config.yaml
patch_size: [6, 6]
beta2: 0.95
batch_size: 512
Rows from block 5, named by matrix and row number. Rows with one number belong to one attention dimension. Each number is 128 + 24 x the weight over its row's rms, rounded and kept within 0 to 255. All counts start at 0.
# v: attention query, key and value (stacked) (model.blocks.5.attn.qkv.weight, 576x192, the v third), inputs 0-191
# proj: attention output (model.blocks.5.attn.proj.weight, 192x192, transposed), outputs 0-191
v.11 [141 131 112 120 120 151 108 168 122 140 114 147 131 136 149 145 131 154 130 153 175 129 119 118 126 100 141 132  88 164 122 100 135  81 144 108 141 121 115 104 106 157 126 153 121 151 177 110 154 103 121 158 153 152 164 171 105 149  81 153 122 127 123 142 108 145 110  90 142 134 111 114 124 132 100 145 160 117 107 124 167 130  96 117 107 156 119 145 135  94 143 140 103 115 150 167 121 101 114 141 119 138 128 117 104 122 160 119 164 157 169 116 102 126 105  94 136 128 139 124 117  77  97 119 149  86 104 135 115 101 126  98 119 159 124 133 114  86 121 113 154 137  99 137 146 138 156 122 166 110  68 136 123 154 129  44 115 133  89 158 128 129 170 111 111 164 155 182 130 153 136 121 122 158 158 189 145 114 139 127 137 148 146 123 171 103  91 162 133 152 159  86]
v.12 [ 78 162 138 122 139 107 137 102 141 119 140 160 123 119  72 139 150 148 113 101 112 141  84 100 170 147  87 146 127 142 119 125 105  96 102 113  97 149  88 107 155 129 128 126 151 131 108  98 116 114 112 142  54 166 115 138 135 134 103 100 118 115 157 124 182 155 130 129 120 149 108 121 125 139 141 144 143 121 163 141 144 117 100 108 159 135 113  93 105 127 115  83 106 135  73 136 106 130 126 144 112 131 127 137 122 113 139 154 184 123 121 117 145 101 146 134 106 112 193 133 149 120 151 126 110 136 176 108 153 123 106 107 122 153 145 131 136 127 167 147 152 111 116 135 143 114 139 115 125  86 120 148 139 111  88 112 189 153 114 143 123 121 106 132 138  67 108  72 140 116 148 128 163 143 143 153 137  75 157 157 136  78  92 132 164 155 150 153 156 110 124 138]
v.13 [ 63 168 157 125 160 101 163  86 122 117 157 117 122 119  43 105 120 123 112 104 130 134  93  92 187 109  92 151 131 124 149 145 129 102 119 110 104 161 108 151 183 134 111 123 128 117 104  80 122 112 109 121  95 148 111 141 119 129 133 116 102 124 163 156 157 129 132 129 108 135 103 118 108 115 136 132 121 117 128 145 123 119 100 130 156 118 119 113 105 143 105 124 109 113 121 129 108 113 126 163  84 133 120 147 116  99 139 141 167 140 131 110 136 120 166 140 104 129 129 118 174 123 120 132 134 166 152 124 152 116 132 148  95 170 139 141 142 137 153 139 147 114 111 137 130  94 110 103 104 113 129 150 133 131  75 145 207 155 110 148 126 119  96 120 153  65 111  90 156 109 122 121 169 135 148 147 136 115 125 153 146  96 112 153 216 131 146 135 139 123 130 144]
v.14 [119  99 157 145 147 133  78 141 150 117 139  79 127 131 125 143 126 138 124 140  85 177 104 143 118 155 138 117 130  92 137 129 139 124 164 133 125 117 109 134 102 105 120 144 153  95 113 115 133 160 128 108 134 131 145 120 170 160 169  97 146  88 149 165 114 115 147 145 146 110 114 109 139 158 141 145  65  95 157 187  81 123 142 106 141 120 135 129 103 116  93 118 127 132  99 127 137 138 135  96 115 144 107 133 122 130 150  98 116  92  63 131 133 137 139 149 112 120 105 164 159 150 179 117 147 133 143 134 119 143 102 163 118 150 136 136 139 187 148 175 129 129 123 127  79 105 101 149 139  95 154 119 123 116 123 176  76 146 151  85  92 133 136 123 164 120 109 125 120 120 139  87 114 121 161  62 130 146 126 117 116 123 152 108 141 143 143  84 158 112 143 178]
v.15 [ 85 143 168 126 140 124 134  99 101 111 164 126 125  98  62  95 106 129 118 124 108 138  93 102 162 101  92 111 100  91 158 120 134 102 144 139 125 174 134 133 168 119 114  83 111 125 138  95 165 113  97 123 116 131 140 128 135 128 137 126 114 151 153 138 130 132  95 129 143 146 113 122 117  98 115  89 128  95 135 135 119 131 111 143 159 106 123 115 138 166 106 130  85  80 117 126 159 106 122 165  73 128 130 132  98 112 165 133 146 125 162 116 119 113 161 149 111 159 106 151 145  97 145 149 119 181 126 126 144 148 142 106  97 174 135 144 127 121 119 124 156  90  93 123 128  83  92 107 106 130 105 136 145 111 117 123 212 149  89  99 144 125 102 112 139  88 127 131 144 110 122  98 200 137 152 131 125 131 119 137 126 103  98 138 182 125 133 103  89 143 137 123]
v.16 [111 148 119 142 166 156 149 124 118 139 151 129 120  88 133 112 128 147 113 112  95 103 127 140 121 165 111 113 138 141 153 162 106 142  84 146 129 155  83 158 136 139 136 102 126 104  93 144  71 115  95  93 118 138 133 125 134 103 183 118 136 103 117 147 173 157 137 122 124 137 149 140 120 126 165 105  91 165 142 136 112 135 147 128 133 126 139 124 112 161 171  90 159 182  78 111 153 133 107 110 140 136  97 132 196 139 121 115  72 105 103 138 166 108 164  92 119 124 163 158 153 141 123 120 125 141 174  92 120 101 149 126 132 124 123 112 119 178 142  89 113 147 145 122 118 148 129  93 129 100 175 140 133 113 137 216 110 133 119 110 159 129  83 118 103 114 101 108 122 113 139 140 129 125 132 145 120 135 112 120 122  92 116 110  82 153 157 127 154 125 145 118]
v.17 [ 31 154 150 134 183 131 190  89 137  87 150 138 132 123  95 102 154 135 120 132 132 128 121 124 120  95 124 123 146 139 162 165 103 146 177 102 116 151 101 112 142 112 154 118 109 148 127 117  79 111 153 128 117 109 101 150 128 106 125 141 128 130 169 155 127 142 130 124 120 154 111 120 113  82 156 137 102  78 128 167 139 117 123 169 170 110  98 135 140 145 104 101 132 102 135 148 134 126 115 145 113 116  71 130 121 126 124 162 133 120 129 117 115 133 154 118 122 137  83 103 131 137 118 114 124 158  92 141 163 139 154 120  86 150  89 130 155 155 146 154 138 136  57 146 101 149 159 106  94 121 129 110 133 114  81 149 179 150 131 142 158 127 126 141 175 124 153 109 131 148 122 117 140 142 151 133 125 176 111 144 139 123 149 123 157 107 105 139 145 167 140 104]
v.18 [212  91 109 118 100 141  67 176  95 183 158 105 126 118 159 151  94 128 127 163 130 132 163 137 124 142 146 115 112 115 111 107 145 119 119 156 143 127 150 163 109 132  86 123 110  85 147 155 199 152 112 126 140 129 159 110 148 144 186 114 130 123 106 118  85 107 112 143 145  93 144 137 139 128 106 105 114 163 132 101 107 134 143  91  91 145 160 135 130 109 163 169 150 155 144 109 141 114 128 118 137 137 171 115 140 130 134  91 102 132 124 139 127 130 148 143 144 140 124 147 126 108 126 122 121 113 142 127 107 103 118 141 154 121 163 140 102 121 100 102 142 124 164 123 133 116  84 132 147 154 131 136 130 137 176 109  88 108 124  63 135 133 126 115  67 150 120 194 117 115 131 131 125 119 103  94 124 142 129 108 116 159 108 109 116 117 154  87 123 104 143 134]
v.19 [110 146 112 124 152 120 120 133  89 105 123 143 124 120 128 122 170  93 127 162 118 129 163 148 124  97 162 104 117 109 126 145 117 151 148 113 146 144 100 122 148 119 150 119 114 145 144 132 125  98 136 124 132  82 140 157 134 146 137 140 134  94 151 137 118 173 117 123 115 132 107 121 134 114 117 153 140 116 125 141 118 103 109 134 135  95 111 168 154 151 131 124 176 127 140 158 148 116 114 150 146 107  73 157 139 130  99 173 141 131 122 134 119 142 143  92 151 110 118 111 134 128 155 110 104 138  94 146 172 153 145  74  92  98 105 102  93 138 156 148 111 145  83 134  65 159 165 107 161 122 106 136 118 103 125 109 127 167 164 134 138 121 179 135 152 140 162 100 118 196 152 138 109 145 176 141 106 184  84  92 129 175 148 100 115 100  85 148 170 147 124  96]
v.20 [133 125 107 143 119 129 143 120 145 115 108 115 140 121 141 114  96  94 142 135 115 145 126 121 129 141 114 124 122 111 148 151 127 190 139 137 145 151 169 141 151  67 104 105 121  68 124 105 175 146 136 129 140 120  79  98 117 118 162 117 115 132 115 100  89 104 105 149 175  78 127 140 122  98 106 129 111 112 169  98 124 125 152 129 135  82 147 162 141 144 118 147 129  96 171  86 112 139 140 154 134  76 137 112 104 114 115 162 153 119 152 132 129 151 148 182  87 136  97 105 115 122 206 161 110 152  97 126 165 146 151 135 134 104 142 138  95 120 126 125  99 117 115 107 136 130  99 147 167 155 108 115 143 108 147 113 129 115  83 124 157 134 167 104 156  92 127 133 111  92 102 108 134 114 104 105 124 148  88  96 121  95 108 131 152 126 155  85 108 146 140 102]
v.21 [137 133 108  70  92 110 128 105 140 124  90 167 134 163 140 185 143 142 133 109 163 130  86 132 119 120 105 124 141 124 116  86 155 147 133 112 117 106 165 121 110 131 150 113 142 160 152 138 141 117 140 175 127 140 101 103  93 111  60 125 129 181 105  87 116 144 139 142 150 132 126 157 165 118 118 172 166 127 168 102 125 119 118 115 157 137 132 151 113 136 144 120 130  99 136 152 135 147 127 118 101  91 140  88 103 126 103 158 188 140 177 123 121  98  60 138 102 134 149 165 125 148  98 173 136 122 112 153 133 125 114 112 121 141 123 140 130  92 109 128 149 120  95 125 139 121 146 142  98  87  53 144 134 118 150  89 148 131  87 120 131 131 121 120 149 143 120 142 131 133 141 139 140 148 111 178 111 105 131 134 132  81 107 122  96 133 133 106  77 136 117 137]
v.22 [137 158 142 113 111 113 122 156  76 119 108 137 126 162 139 165 151 121 130 127 119 136 117 149 138 143 172 108 145  86  95  98 110 150 111 124 107 112  82 156 157 116 121  91 145 102 114 127 142 121 146 141  98 132  97 115 169 123 149  66 129 120 118  99 112  84 131 165  79 144 124 149 149 116 138 136 153 142 193 141  86 122 103  89 138 148 130 146 110 102 142 121 144 152 113 140 120 116 119 130 141 117 119 159  99 138  83 147 139  98 112 153 180 115 178 167  95 142 167 128 135 136 136 124 132  99 139 106 140 145 149 157 128 126 181 116  96 139 169 182 108 132 126 125 119 124 132 115 150 150  97 155 131  72 127 142 156 132 157 138 132 132 134 165 129  97 123 106 141 149 143 139 118 160 115 105 111  81 134 140 130 130  92  96 100 143 156 109 184  81  97 117]
v.23 [117 131 146 159 148 124 128 148 123 131  91 152 127 123 129 113 128 169 140 131 144 136 147 128 119 106 104  93 133 108 106  88 166  86 103 159 141 167 129 110 141 118 116 101 142 115 131 113  99 129 157 120 167 116 124 140 135 112 123  84 134 159  73 115 114  78  57 127 115 141 124 128 132 108 121 133 147 133 116 138 157 137 107 110 138 145 144 168 155  97 105  89  72 107 105 119  82 121 126 134 155 136 168 118  53 128 127 112 109 123 141 133  93 123 122 189  96 145 121 160 103 106 131 148 170  94 113 125 105 150 157 106 135 125 162 140 145 100 101 178 112 121  97 109 186 149 142 134 186 137 105 122 139  96 155 113 113  90 127 143 171 132 131 123 120  98 132 151 112 155 134 128 113 120  94 124 152  85 164 120 118 138 165 126 133 163 134 126 103 108 106 114]
v.24 [159  99 116 144 131  79  97 102 113 132 173 175 138 168 181 126 133 171 121 124 155 121 119 111 111 100 133 157  98 121 172 130 114 159 108 122 182 127  99 143 130 130 109 136 134 137 109  97 147 110 116  97 148 156 108 106 149 109 128 164 117 120 106 115 111 153 151 141 115 170 117 139  95 177 146 150 141 102 194 117 142 136 125 190 109 113 101 179 111 106 134 151 144 127 174 133 115 144 125 158 101  73  72 144  86 100 143 126 142  71 113 122 148 120 146 140 133 169 103 140 148 132 150  95 111 109 127 112 153 138 105 134 134  78 129 124 136 104 156 150 108 125 125 148 147 131 110  95 123 115 108 126 120 108 111 148 144 119 135 145 114 122 115 144 138 127 139 151 137 136 144 125 114 118  66 112 134 118  85 162 138 125 130 131 161 141 136 139 127 195 117 141]
v.25 [111 159 106 104 116 109 101 125 139 145 116 102 125 120 141 135 142  75 150 183 119 130 134 148  89 120 112 139 127 124 112 122 149 118 124 158 156 123 134 113 109  72 144  97 113 120 146 169 168 143 167 146 106 110 149 157 144 130 143 121 150 143 103 128 173 129  86 148  94 154 159 127 112 120 131  88 169 126 135 157 130 134 126 122 102 142 139 126 131 204  63 102 107 109  90 112  94  84 140 116 107 151 183 116  93 126 136 106 114 127 112 127 114 157  99 115 139 144 153 137 153 134 143 100 106  94 105 103 142 165 126 118 127 145 119 147 134 133 118  99  82 123 107 115 123 133 138 136 182 109 145 116 131 103 141 149  80 127 147 106 133 139 161  95 147  83 124 137 126 160 137 123 117 115 178 114 168 152 131  87 124 164 114 169 117 134 117 178 114 122 146  84]
v.26 [128 135 164 162 118  98 177 122 161 132 112 139 133 133 104 114 111 116 114 117 127 111  97 105 155 129  97 184 133 115 116 153 101 113 101  94 104 128 124 101 131 119 122 132 137  67 114  63 143 112  96 125 101 151  87 112  99 109 161  94  93 124 148 141 137 134 137 122 112 110  87  96  97 158 134 122 104 114 168 132 128 131 155 120 113 148 109  88 113 104 138 132 118 151 132  71  84 152 146 121 118 128 139 123 145 110 125 112 163 146 127 127 122 157 181 131  88 136 129  91 142 132 115 130 123 155 159 132 122 111  93 170 132 149 150 134 103 128 163 108 145 118 142 133 126  88 125 143 133 130 154 145 131 180  94  92 161 145 126 150 134 113 128 124 138  92  88  72 146 114  90 117 167 124 121 150 136 103 174 153 137  89  96 144 186 158 156 128 153 123 156 159]
v.27 [ 81 154 103  92 174 114 128 101 128  73  96 140 128 134 100 133 182  96 117 118 123 137 122 131 155 132 116 138 111 136 160 133 143 157 172  88 115 169 136 140 136 124 159 126 128 169 106 115 117 112 127 150 117 123 105 152 110 136  84 142 123 103 168 148 139 184 123 116 127 116  84 129 137 100 125 158 141  93 140 148 114 107 117 112 152  88 109 168 128 146 122 122 131  89 137 169 121 115 128 135 118 105  92 137 120 137  98 180 174 134 136 121 130 108 101  94 103 118 137 130 152 139 155 156 141 166 122 146 165 120 140 103  72 130  92 121 129 129 155 138 132 128  52 141  91 137 173 106 137  90 105 127 128 125  80 108 163 161 123 154 137 115 137 134 182 127 146  97 148 170 151 146 141 146 179 157 118 152 100 122 135 105 122 110 138 117 119 131 134 140 144 110]
v.28 [170  96 111 125  65 162  98 170 144 164 147 104 131 129 121 172 103 101 134 119 140 126 117 127 114 135 124 125 126 108 119 117 129 121 104 136 146  97 138 126  78 138 120 127 120 104 146 149 160 144 126 126 126 121 130  61 133  96 134 109 124 148  85 101 121 119 130 136 190 109 143 158 139 127 100  88 130 143 142 104 126 135 137 135  97 156 151 132 129 117 150 152 136 129 130 117 156 146 122 114 123 119 167  80 126 128 170 104 115 131 161 127 140 106 103 120 129 138 158 141 126 123 102 132 134 129 101 114  69 116 119 170 156 160 138 146  94 114  79  90 134  94 173 112 139 122  75 149 153 147 121 109 137 163 178  97 141 106  90  90 113 142 114 110  98 133 106 165 120  65 116 124 161 125  85 110 129  90 140 121 116 118  94 131 149 113 159  87  80 101 113 143]
proj.11 [ 87  91 104  99 138  96 109 116 116 134 128 148  91 131 134 161 106 103 104 123 156 192 187 161 127 111 125 115 119 112 103 158  86 123 151 131 136 137 156 133 148 138 162 110 143 138 116 138 108 157 141  93 106 113  76  97 178 127 174 109 149 161 140 112 130 155 138 113 106 112 112 141 120 126 141 143 114 164 179 154 104 134 176 147 102 168 128 162 139 145 137  66 122 150 115 119 155 111 122 101 161 111 132 149 133 155  98 104 109 147 137 127 118 136 152 122  78 130 125  91 136 136 114 131 124 153 124 125 109 128 119 133 163 100 129 143 121 140 140 160  88 145 172 122 133 101 128 166 122 107 147 157 120 140 131 170 106 140 162 119 127 135 123 155 112  97  53 106 126 122 135 163 105 154 129 169 107 121 122 109 127 132 136  78  96 176 147 100 133 145 128 108]
proj.12 [154 120 114 150 120 157  68 132 108  89 119  79  92 157 161 125 111 139  83 176 129 116 119 131 104 127 149 104 132 143 112 172 138 132 113 144 131 126 153 125 165 112 124 115 117 146 114 147 204 158 115 128 158 127 155  68 112 123 131 159 162 179  99 118 100 104 110 123 145 144 158 128 139 106 117  98  99 154 118 123 157 131 138 139 133 123  77 123  89 135 124 135 160 143 143 111 115 151 145 157 154 108 159 106 120 161 142  99  83 141 149 134 114 146  78 141 132 136 151 115  77 102  93 135 162 133  92 159 124 145 139 114 126 115 169 127 131 124 122  92 102 148 129 133 140 168 131 146 129 151 115 132  93 143 175 142  96 132 125 133  87 130 137  93  95 151 140 136 108 112 128  67 114  96 125 126 108 144 125 102 167 124 140 125 124  78 132  98  93 113 134 121]
proj.13 [168 108 108 149 118 159  57 140 119  86 110 121  80 184 156 152 149 148 106 183 128 139 146 149 110 138 134 100 140 144 108 149 130 126 135 112 131 120 156 120 125 108 147 106  93 143  95 184 172 150 120 153 148 131 158 113  99 102  88 134 185 138  98 124  94 112 125 140 126 132 153 136 148 103 140 114 125 148 109 134 114 116 140 121 147 163  80 103 104 135 120 121 158 141 109 118 101 160 125 134 167 102 147 124 139 181 151 119  81 150 142 141 152 127  77 146 130 143 159 134  71 115 123 124 162 115 112 151 117 145  99 129 117 117 150 102 134 132 119  95 122 160 142 130 126 178 140 143 117 148 100 112  61 175 153 111 104 145 110 127 119 111 128 101 125 164 135 140  96 125 129 116 102 113 102 127  90 125 135  79 158 111 149 123 117 114 104 108 107 145 117 126]
proj.14 [122 125  90 108 105 169 144 112 109 158 164 141 144 125 123  69 145 131 127 118 182  93  74 109 148 109 114 102 180 149 138 108 138 148  81 101 141 145 117 133 149 150 135 137 116  90 101 138 146 106 124 163 155 157 144 133  84  70  98 119 128 123  98 135 121 129 123  93 135 147 119 124 120 117 102  95 149 128  62 121 153 131 136  94 161 120 126 112 118 107 118 166 134 163 128 101 112 123 113 157 141 103 107 137 132 121 100 191 131 129 129 126 123  94 103 110 121 153 104  94 131 146 118 135  96 132 138 117 156 125 119  92 104 105  86  83 156 139 150  54 132 126 126 111 147 145  99  72 126 135 128 112 117 129 134 109 160 120 128 157 160 116 117 117 144  84 165 113 125 124 135  99 149 147 110 104 160 107 105 114 145 152 140 158 123 102 122 153 131 151 172 107]
proj.15 [147  99  91 117 123 132  52 125 141 121  84 129 114 175 153 144 165 129  99 149 132 124 175 149 103 140 122 146 142 156  93 135 128 136 132 123 145 102 166 118 125 117 169 133  84 141 115 159 149 155 129 127 159 106 145 133  78 103 105 121 173 126  92 108  97 120 136 133 101  94 173 126 144  98 119 132 145 178 130 119 113 107 158 130 134 167 122 163 138 107 124 119 151 152 116 109  82 143 139 116 182 103 136 121 162 176 124 120  88 157 116 162 157 130 104 138 118 117 141 122  82 137 130  99 157  99 115 160 117 112 102 168 126 106 139 116 149 120 137 109 138 177 136 128 112 168 164 160 116 130 132 113 126 178 146  94  90 120 139 133 123 108 150  96 111 148 112 116 116 144 140 144  84 105 114 152  97 117 115  67 153 119 138 115 124 163 124 135 128 154 101 131]
proj.16 [184 158 137 138 118 121 131 101 146 134 121  87 165  89 113 122 127 137 149 120 141 121 107 129 129 119 102 128 147 125 134  95 179 124 146 130 111 121 152 134 134 114 117 152 132 143 139 103 183 133  99 147 153 141 163 132 108 129  64 143  96 148  97 124 147  87 111 151 133 134 103 128 128 170  75 106 110 126  87 115 166 112 127 118 145  99 125 104 109 179 123 181 138  88 138 129  86 168 119 149 120 145 178 108 149 116 139 129 131 125 130 132 124 107  90 141 173 134 129 130  97 157 155 147 133 106  96 138 166 169 126  74 102 134 136 144 133  90 102 137 128  97 125 159 121 145 137 117 118 164  96 103 159 136 102 129 151  95  99  95 122 115 145  69 128 111 155 141 166 139 110 103 125 125 123  95 112  99 163 169 117 138 171 152 152 118 111 136  92 105 121 152]
proj.17 [162 104 150 176 100 163 107 162 123 140 119 135  67 155 135 167  90  86 149 140 145 133 131 173 121 120 134 117 164  97 138 121 166 104  98 132 144 116 128 160 136 154  90 128  64 110 155 133 155 131 139 135 109 113 118 137 135 127 118 115 170 105 113 134 164 151 106 113 124 105 115 149 109 107 107 110 103 141 113 139 121 165 160 137 167 151 135  85 156 120 135 121 139 109 146  99 113 142 135 103 132 141 140 158 175 150 128 121 148 140 143 137 152 125 112 155 125 151 162 146 109  96 141 187 155 138 173 131  96 126 102 157  90 127 158 158 130  98  82  66 149 124 167 110 121 131  83 108 127 158 135  88 107 186 119  89 125 131  81 130 153 130  88 108 127 117 133 166 109 101 113 148 134 130 119 122 102  96 119  95 123 136 145 137 116 140 141 114 118 110 126 143]
proj.18 [121 146 107  84 132  90 145  97 160 130  99 155 190 107 111  64 154 139 143 106 125 127 119  98 147  92 100 156 104 153 127 107  91 141 149 107 119 129 132 116  91 115 188 129 178 156 102 135 107 115 114 121 164 130 110 138 101 116 104  97  86 145 132 119 108 114 155 116 128 141 133 101 142 159 135 151 176 129 126 146 128  88 127 125 114 131 129 176 119 133 121 139 111 144  79 151 121  99 129 129 134 119  92 113 127 119 132 150 112 125 111 141 134 136 149 116 123 104  77 128 130 181 117  94 104 116 101 143 145 134 123 126 135 106  86  92 125 166 193 178 118 137 117 167 120 119 164 156 115  99 106 154 156 101  96 140 146 136 175 137 118 120 146 126 129 114 104  96 151 182 146 123 100 136 144 172 148 121 131 136 120  99 137 111 147 163 101 149 133 170 132 118]
proj.19 [135 132 146 142  79 122 162 148 147 180 132 134  90 129 136 126  83 115 151 105 163 144 117 124 133 101  89 155 148 119 133 115 162  98 162 114 157 127 169 149 119 141  83 162  95 102 137  90 137 146 137 114 129 129  99 111 140 109 144 108 141 152 135 146 161 146 131  69 140  96 122 158 133 127 112  85 102 107 147 130 154 171 171 158 127 147 149 117 136 144 150 114 139 133 129 114 151 131 152 111 127 174  86 110 140 103 123 104 170 114 120 116 131 150 156 178 122 131 134 114 167 140 117 166 119 124 177 122 115 100 137 155 156 114 146 138 147 152  93 102 185 126 159 143 107 103  97 114 120 118 156 118 132 170  91 125 132  77 126  80 143 116  99 118 146  95 137 170 163  94 143 132 126 140 122 117 134  89 105 137 135 109 100 149 126 157 152  82 115 142 141 167]
proj.20 [113 111 117 129 119 118 116 120 106 133 116 144 155 187 116 129 158 114  94 149 139  80 127 120 116 147 141 138 110 124 129  82 130 115  91 106 122 129  71 122 124 180 121 142 124 112 145 131 104 132 108 111 111 109 120 146  63 114 107 123 119  57 175 164 120 146 165 114 122 129 157 115 164 127 180  96 154 149  94 146 118 134 135 102 118 171 155 137 133  92  81 150 161 125 110  88 127 107 173 112 132 130  89 125 128 131 151  99 114 167 124 152 179 128 149 106 179 109 101 148 143 136  85  78 111  90 125 144 124 105 128 162 142 136 161 132 135 147 135  99 161 119 118 161 128 120 132 148  97  91 160 121 140 122 136 125 118 137 156 152 138 138  87 133 158 132 160 130 103 112 109 138 112 116 178 124 127 134 110 113 145 132 101 146 121 128 131 172 140 136 115 181]
proj.21 [108 122 113 147 143 153 135 116 132 112 144 112 118  92 116 109 131 127  94 137 108 134 168 120 123 142 174 149  88 130 134 137 100 140  89 171 108 138 137 124 156 123  91 137 119 101 130 113 112 149 142  95  88 118 142 137 188 162 225 120 154  97 187 125 118 140 134 123 132 122 135 108 120 134 168 139  94 151 105 146 113 151 126 166 115 119 112 130 142  96 123 105 140 128 142  72 110 124 132 110 168 159 143 168 140 147 147  94 106 135  93 117 128 182 189 103 103  75 118  98 120 114 124  98 125 129 132 158 107 111 142 145 138 115 114 143 112 122 124 127 107 149 111 121 182 107 123 155 135 153 186 161 128 123 122 164 114 149 152 118  87 128 142 161  97 138 103 121  91 100 105 118 121 123 138 125 143 156 131 103 112 134 115  98 145 125 163 151 168 140 140 148]
proj.22 [140 161 170 159 125 134 135 142 168 135 161 141 146 130 114  85  80 136 146 120 128 103  86  72 101 110 125 162 122 160 143 157 151 135 117 130 129 136 142  92 112 112  94 132 152 116 132 139 172  74 130 149 164 160 142 116  92 130 149 129 136 142 134 153 111 152 104  74 176 145 122  78 143 134 151 130 105 140  83 147 145 122  92 138 124 128 115 111 107 116 108 117  94 116  97 105  94 141 138 128 141 140 103 116  80  98 146 133 159 107 126 135  86 172  95 145 127 142 101 132 118 122  96 113 140 159  94 165 151  85 145 102 134 103  93 118 147 153 127  93 131 121 103 121 165 133 110 149 135 147 155 146 140 158 114 158 105 122 146 130 145 122 115  87 124 143 163 148 134 152 154  80 115  86 136 118 163 149 125 130 182  89 120 145 160 109 121  90 110 134 106 141]
proj.23 [100 115 154 115 136 142  95 144 114 136 145 146 139 198 153 175 121 115 131 113 155 118 120 138 104 138 136 166  69 160 126 134 110 141 112 166 157 121 134  80 114  98 158 102 160 183 156 149 144 106 173 147 115 143 126 155 104 145 156 165 150 119 120 146 157 138 152 114 125 135 141 121 117 102 145  95 133 179 158 109 169 147 152  84  97 151 145 152 134 113 107  95  96 155 115 115 123 123 103  68 109  69 151 139 104 119 102 142 109 131 144 132 142 179 135 132 111 155 112 104 122 134  78  83 117 168 110 150 107 143 166 133 165 123 132 144 114 118 137  86  99 110 124 114 149 126 128 155 119 125 162 114 130 129 139 132 114 107 143 153 150 116 140  99 101 152  80 105 116 131 109 149 135 126 159 144 107 136 126 139 162 140  95 156 101 130 150 134  86 107 118 110]
proj.24 [107 176 124 183 144 122 150 181 137 136 108  90 117 110  87 118 146 119 138 142  99 125 124 147 120 140 124 101 147 115 134 153 123 150  85  88 132 108  54 152  92 165 128 138 119  71 161 132 116 156 182 142 120 136 152 110  92 131 109 135 125  83 161 148 131 154  74  98 163  73 137 159 111 134 123 157 121 123 121 127  59 141 151 120 151 133 125 120 142 102 120 147 170 102  63 126 123 124 153 115 128 129 140 191 106 135 135 148 164 149 130 122 146 120 118  97  96 134 151 109  95 114 106 155 119 135 112 139 146 148 131 132 128 148 141 131 125 155 116 146 117 117 138 138 140 117 102 144 137  87 143 186 125 128 138 138 125 121 136  61 141 141 156 120 143 136 115 114 151 117 153 110 126 120 177 112 120 124 129 104 159 139 106 129 111  89 112 144 144 137 120 135]
proj.25 [107 128 176 118 134 123 106 139 102 115 124  88 134 156 127  95 125 175 135  99 141 122 140 136 144 133  90  80 107 138  89 152 142 122 113 125 166 168 147  78 153 137 122 132 149 142 110 108 147 130 122 132 171 114 128 107  84  96 139 130 155 156  85 138 131 137 165 138 129 164 121 165 125  89 140 145 143 111 166 130 159 105 118  91 102 117 160 154 134 137 108 103 148 150  87 157 116 107 112  91 171  85  83 127 104 143  99 124 116 121 107 168  87 154 151 118 107 143 117 116 117 139 143 148  92 125 119 109 177 160 130 115 133  87 167 114 141 117 137 121 129 131 128 109 129 131 151 164  99 115 144 112 147 117 156 111 139 109  88 129 122 154 113 146 117 166 135 105 100 137 161 138 151 109 115 100 162 103 116 119 148 169 103  93 115 113  83  93 100 118 103 197]
proj.26 [132 115 128 155 126 148  86  97  61  79 135 126 109 171 133 147 155 141  82 185 143 122 126 113 123 133 145  71  83 132 112 152 114 103 154 126 100 140 106 152 142 119 145 115 124 143 125 183 158 108 120 125 135 142 156 115 118 124  81 131 112 123 121 137 101  97 140 130 131 152 153 132 126 129 153 119 170 133 117 128 120  82  59  98 137 140 100  97  91 134 124 186 120 129 111 166 136 105 133 170 131 109  99  97 108 155 136 133 112 129 133 132 178 108  74 133 151 108 144 149 112 104 126 127 149 136  90 148 136 146 126 125 114 116 145 115 111 164 124 142 105 127 118 141 142 155  98  96 115 122 100 140 117 103 168 148 121 181 119 152  99 140 117 114 127 172 160 137 113 127 138 109 130 132 128 122  98 175 120 108 186 132 128 115 119  82 114 139 101  96  96 101]
proj.27 [133 102 134 162  86 151 142 109 121 143 125 128  69 120 147 145 102 136 116 139 161 164 138 139 113 106 134 125 149 102 123 140 116  84  83 123 144 115 174 137 163 131  88 143  82  94 129 107 144 139 144  97 121 132 155 123 158 115 175 113 178 143 137 152 149 139 141  88 114 111 133 149 138  99 138 105  93 116 115 129 163 179 178 176 147 141 122 101 122 144 133  92 172 137 167  72 157 159 136 108 144 161 108 134 157 126 140  80 121 124 122 102 154 143 149 146 114 132 133 101 135 125 115 123 130 127 161 132 103 123 121 155 153 131 166 130 151 149  82  79 146 143 142 109 113 137 101 133 115 154 169 114 104 171 134 138 119 116 117  94 141 107 100 131 140 113 129 160 107  60 101 102 115 135 104 116 146 124 123  85 129 135 123 124 117 127 179 110 128 153 132 173]
proj.28 [120 140  90  78 173 102 116 103 108 106  86 121 182  96 134 103 157 146  93 130 117  90 152 123 141 131 139 151  98 163 109 118 128 158 133 147  76 125 118 113 162 113 149 116 149 164 100 122  96 116  98 131 142  99 132 167 119 148 134 111 116 121 148 113  85  98 133 136  77 118 145  77 147 142 146 162 137 142 117 124  90  79  92 102 115 125 132 156 128 109 112 135  85 129 107 122  90 100 126 141 144 137 120 146 147 154 114 134 118 140 101 160 135 111 167 108 130  91 113 130 113 131 133  77 125  94  86 146 166 116 116 121 110 120 101 124 108 132 165 151 117 150 103 156 149 120 172 123 126 112 111 143 160 116 139 157 107 163 170 139 110 135 139 182 109 139 119 103 135 168  96 146  76 118 120 146 150 157 128 103 136 126 159  79 128 151  95 143 154 140 152 119]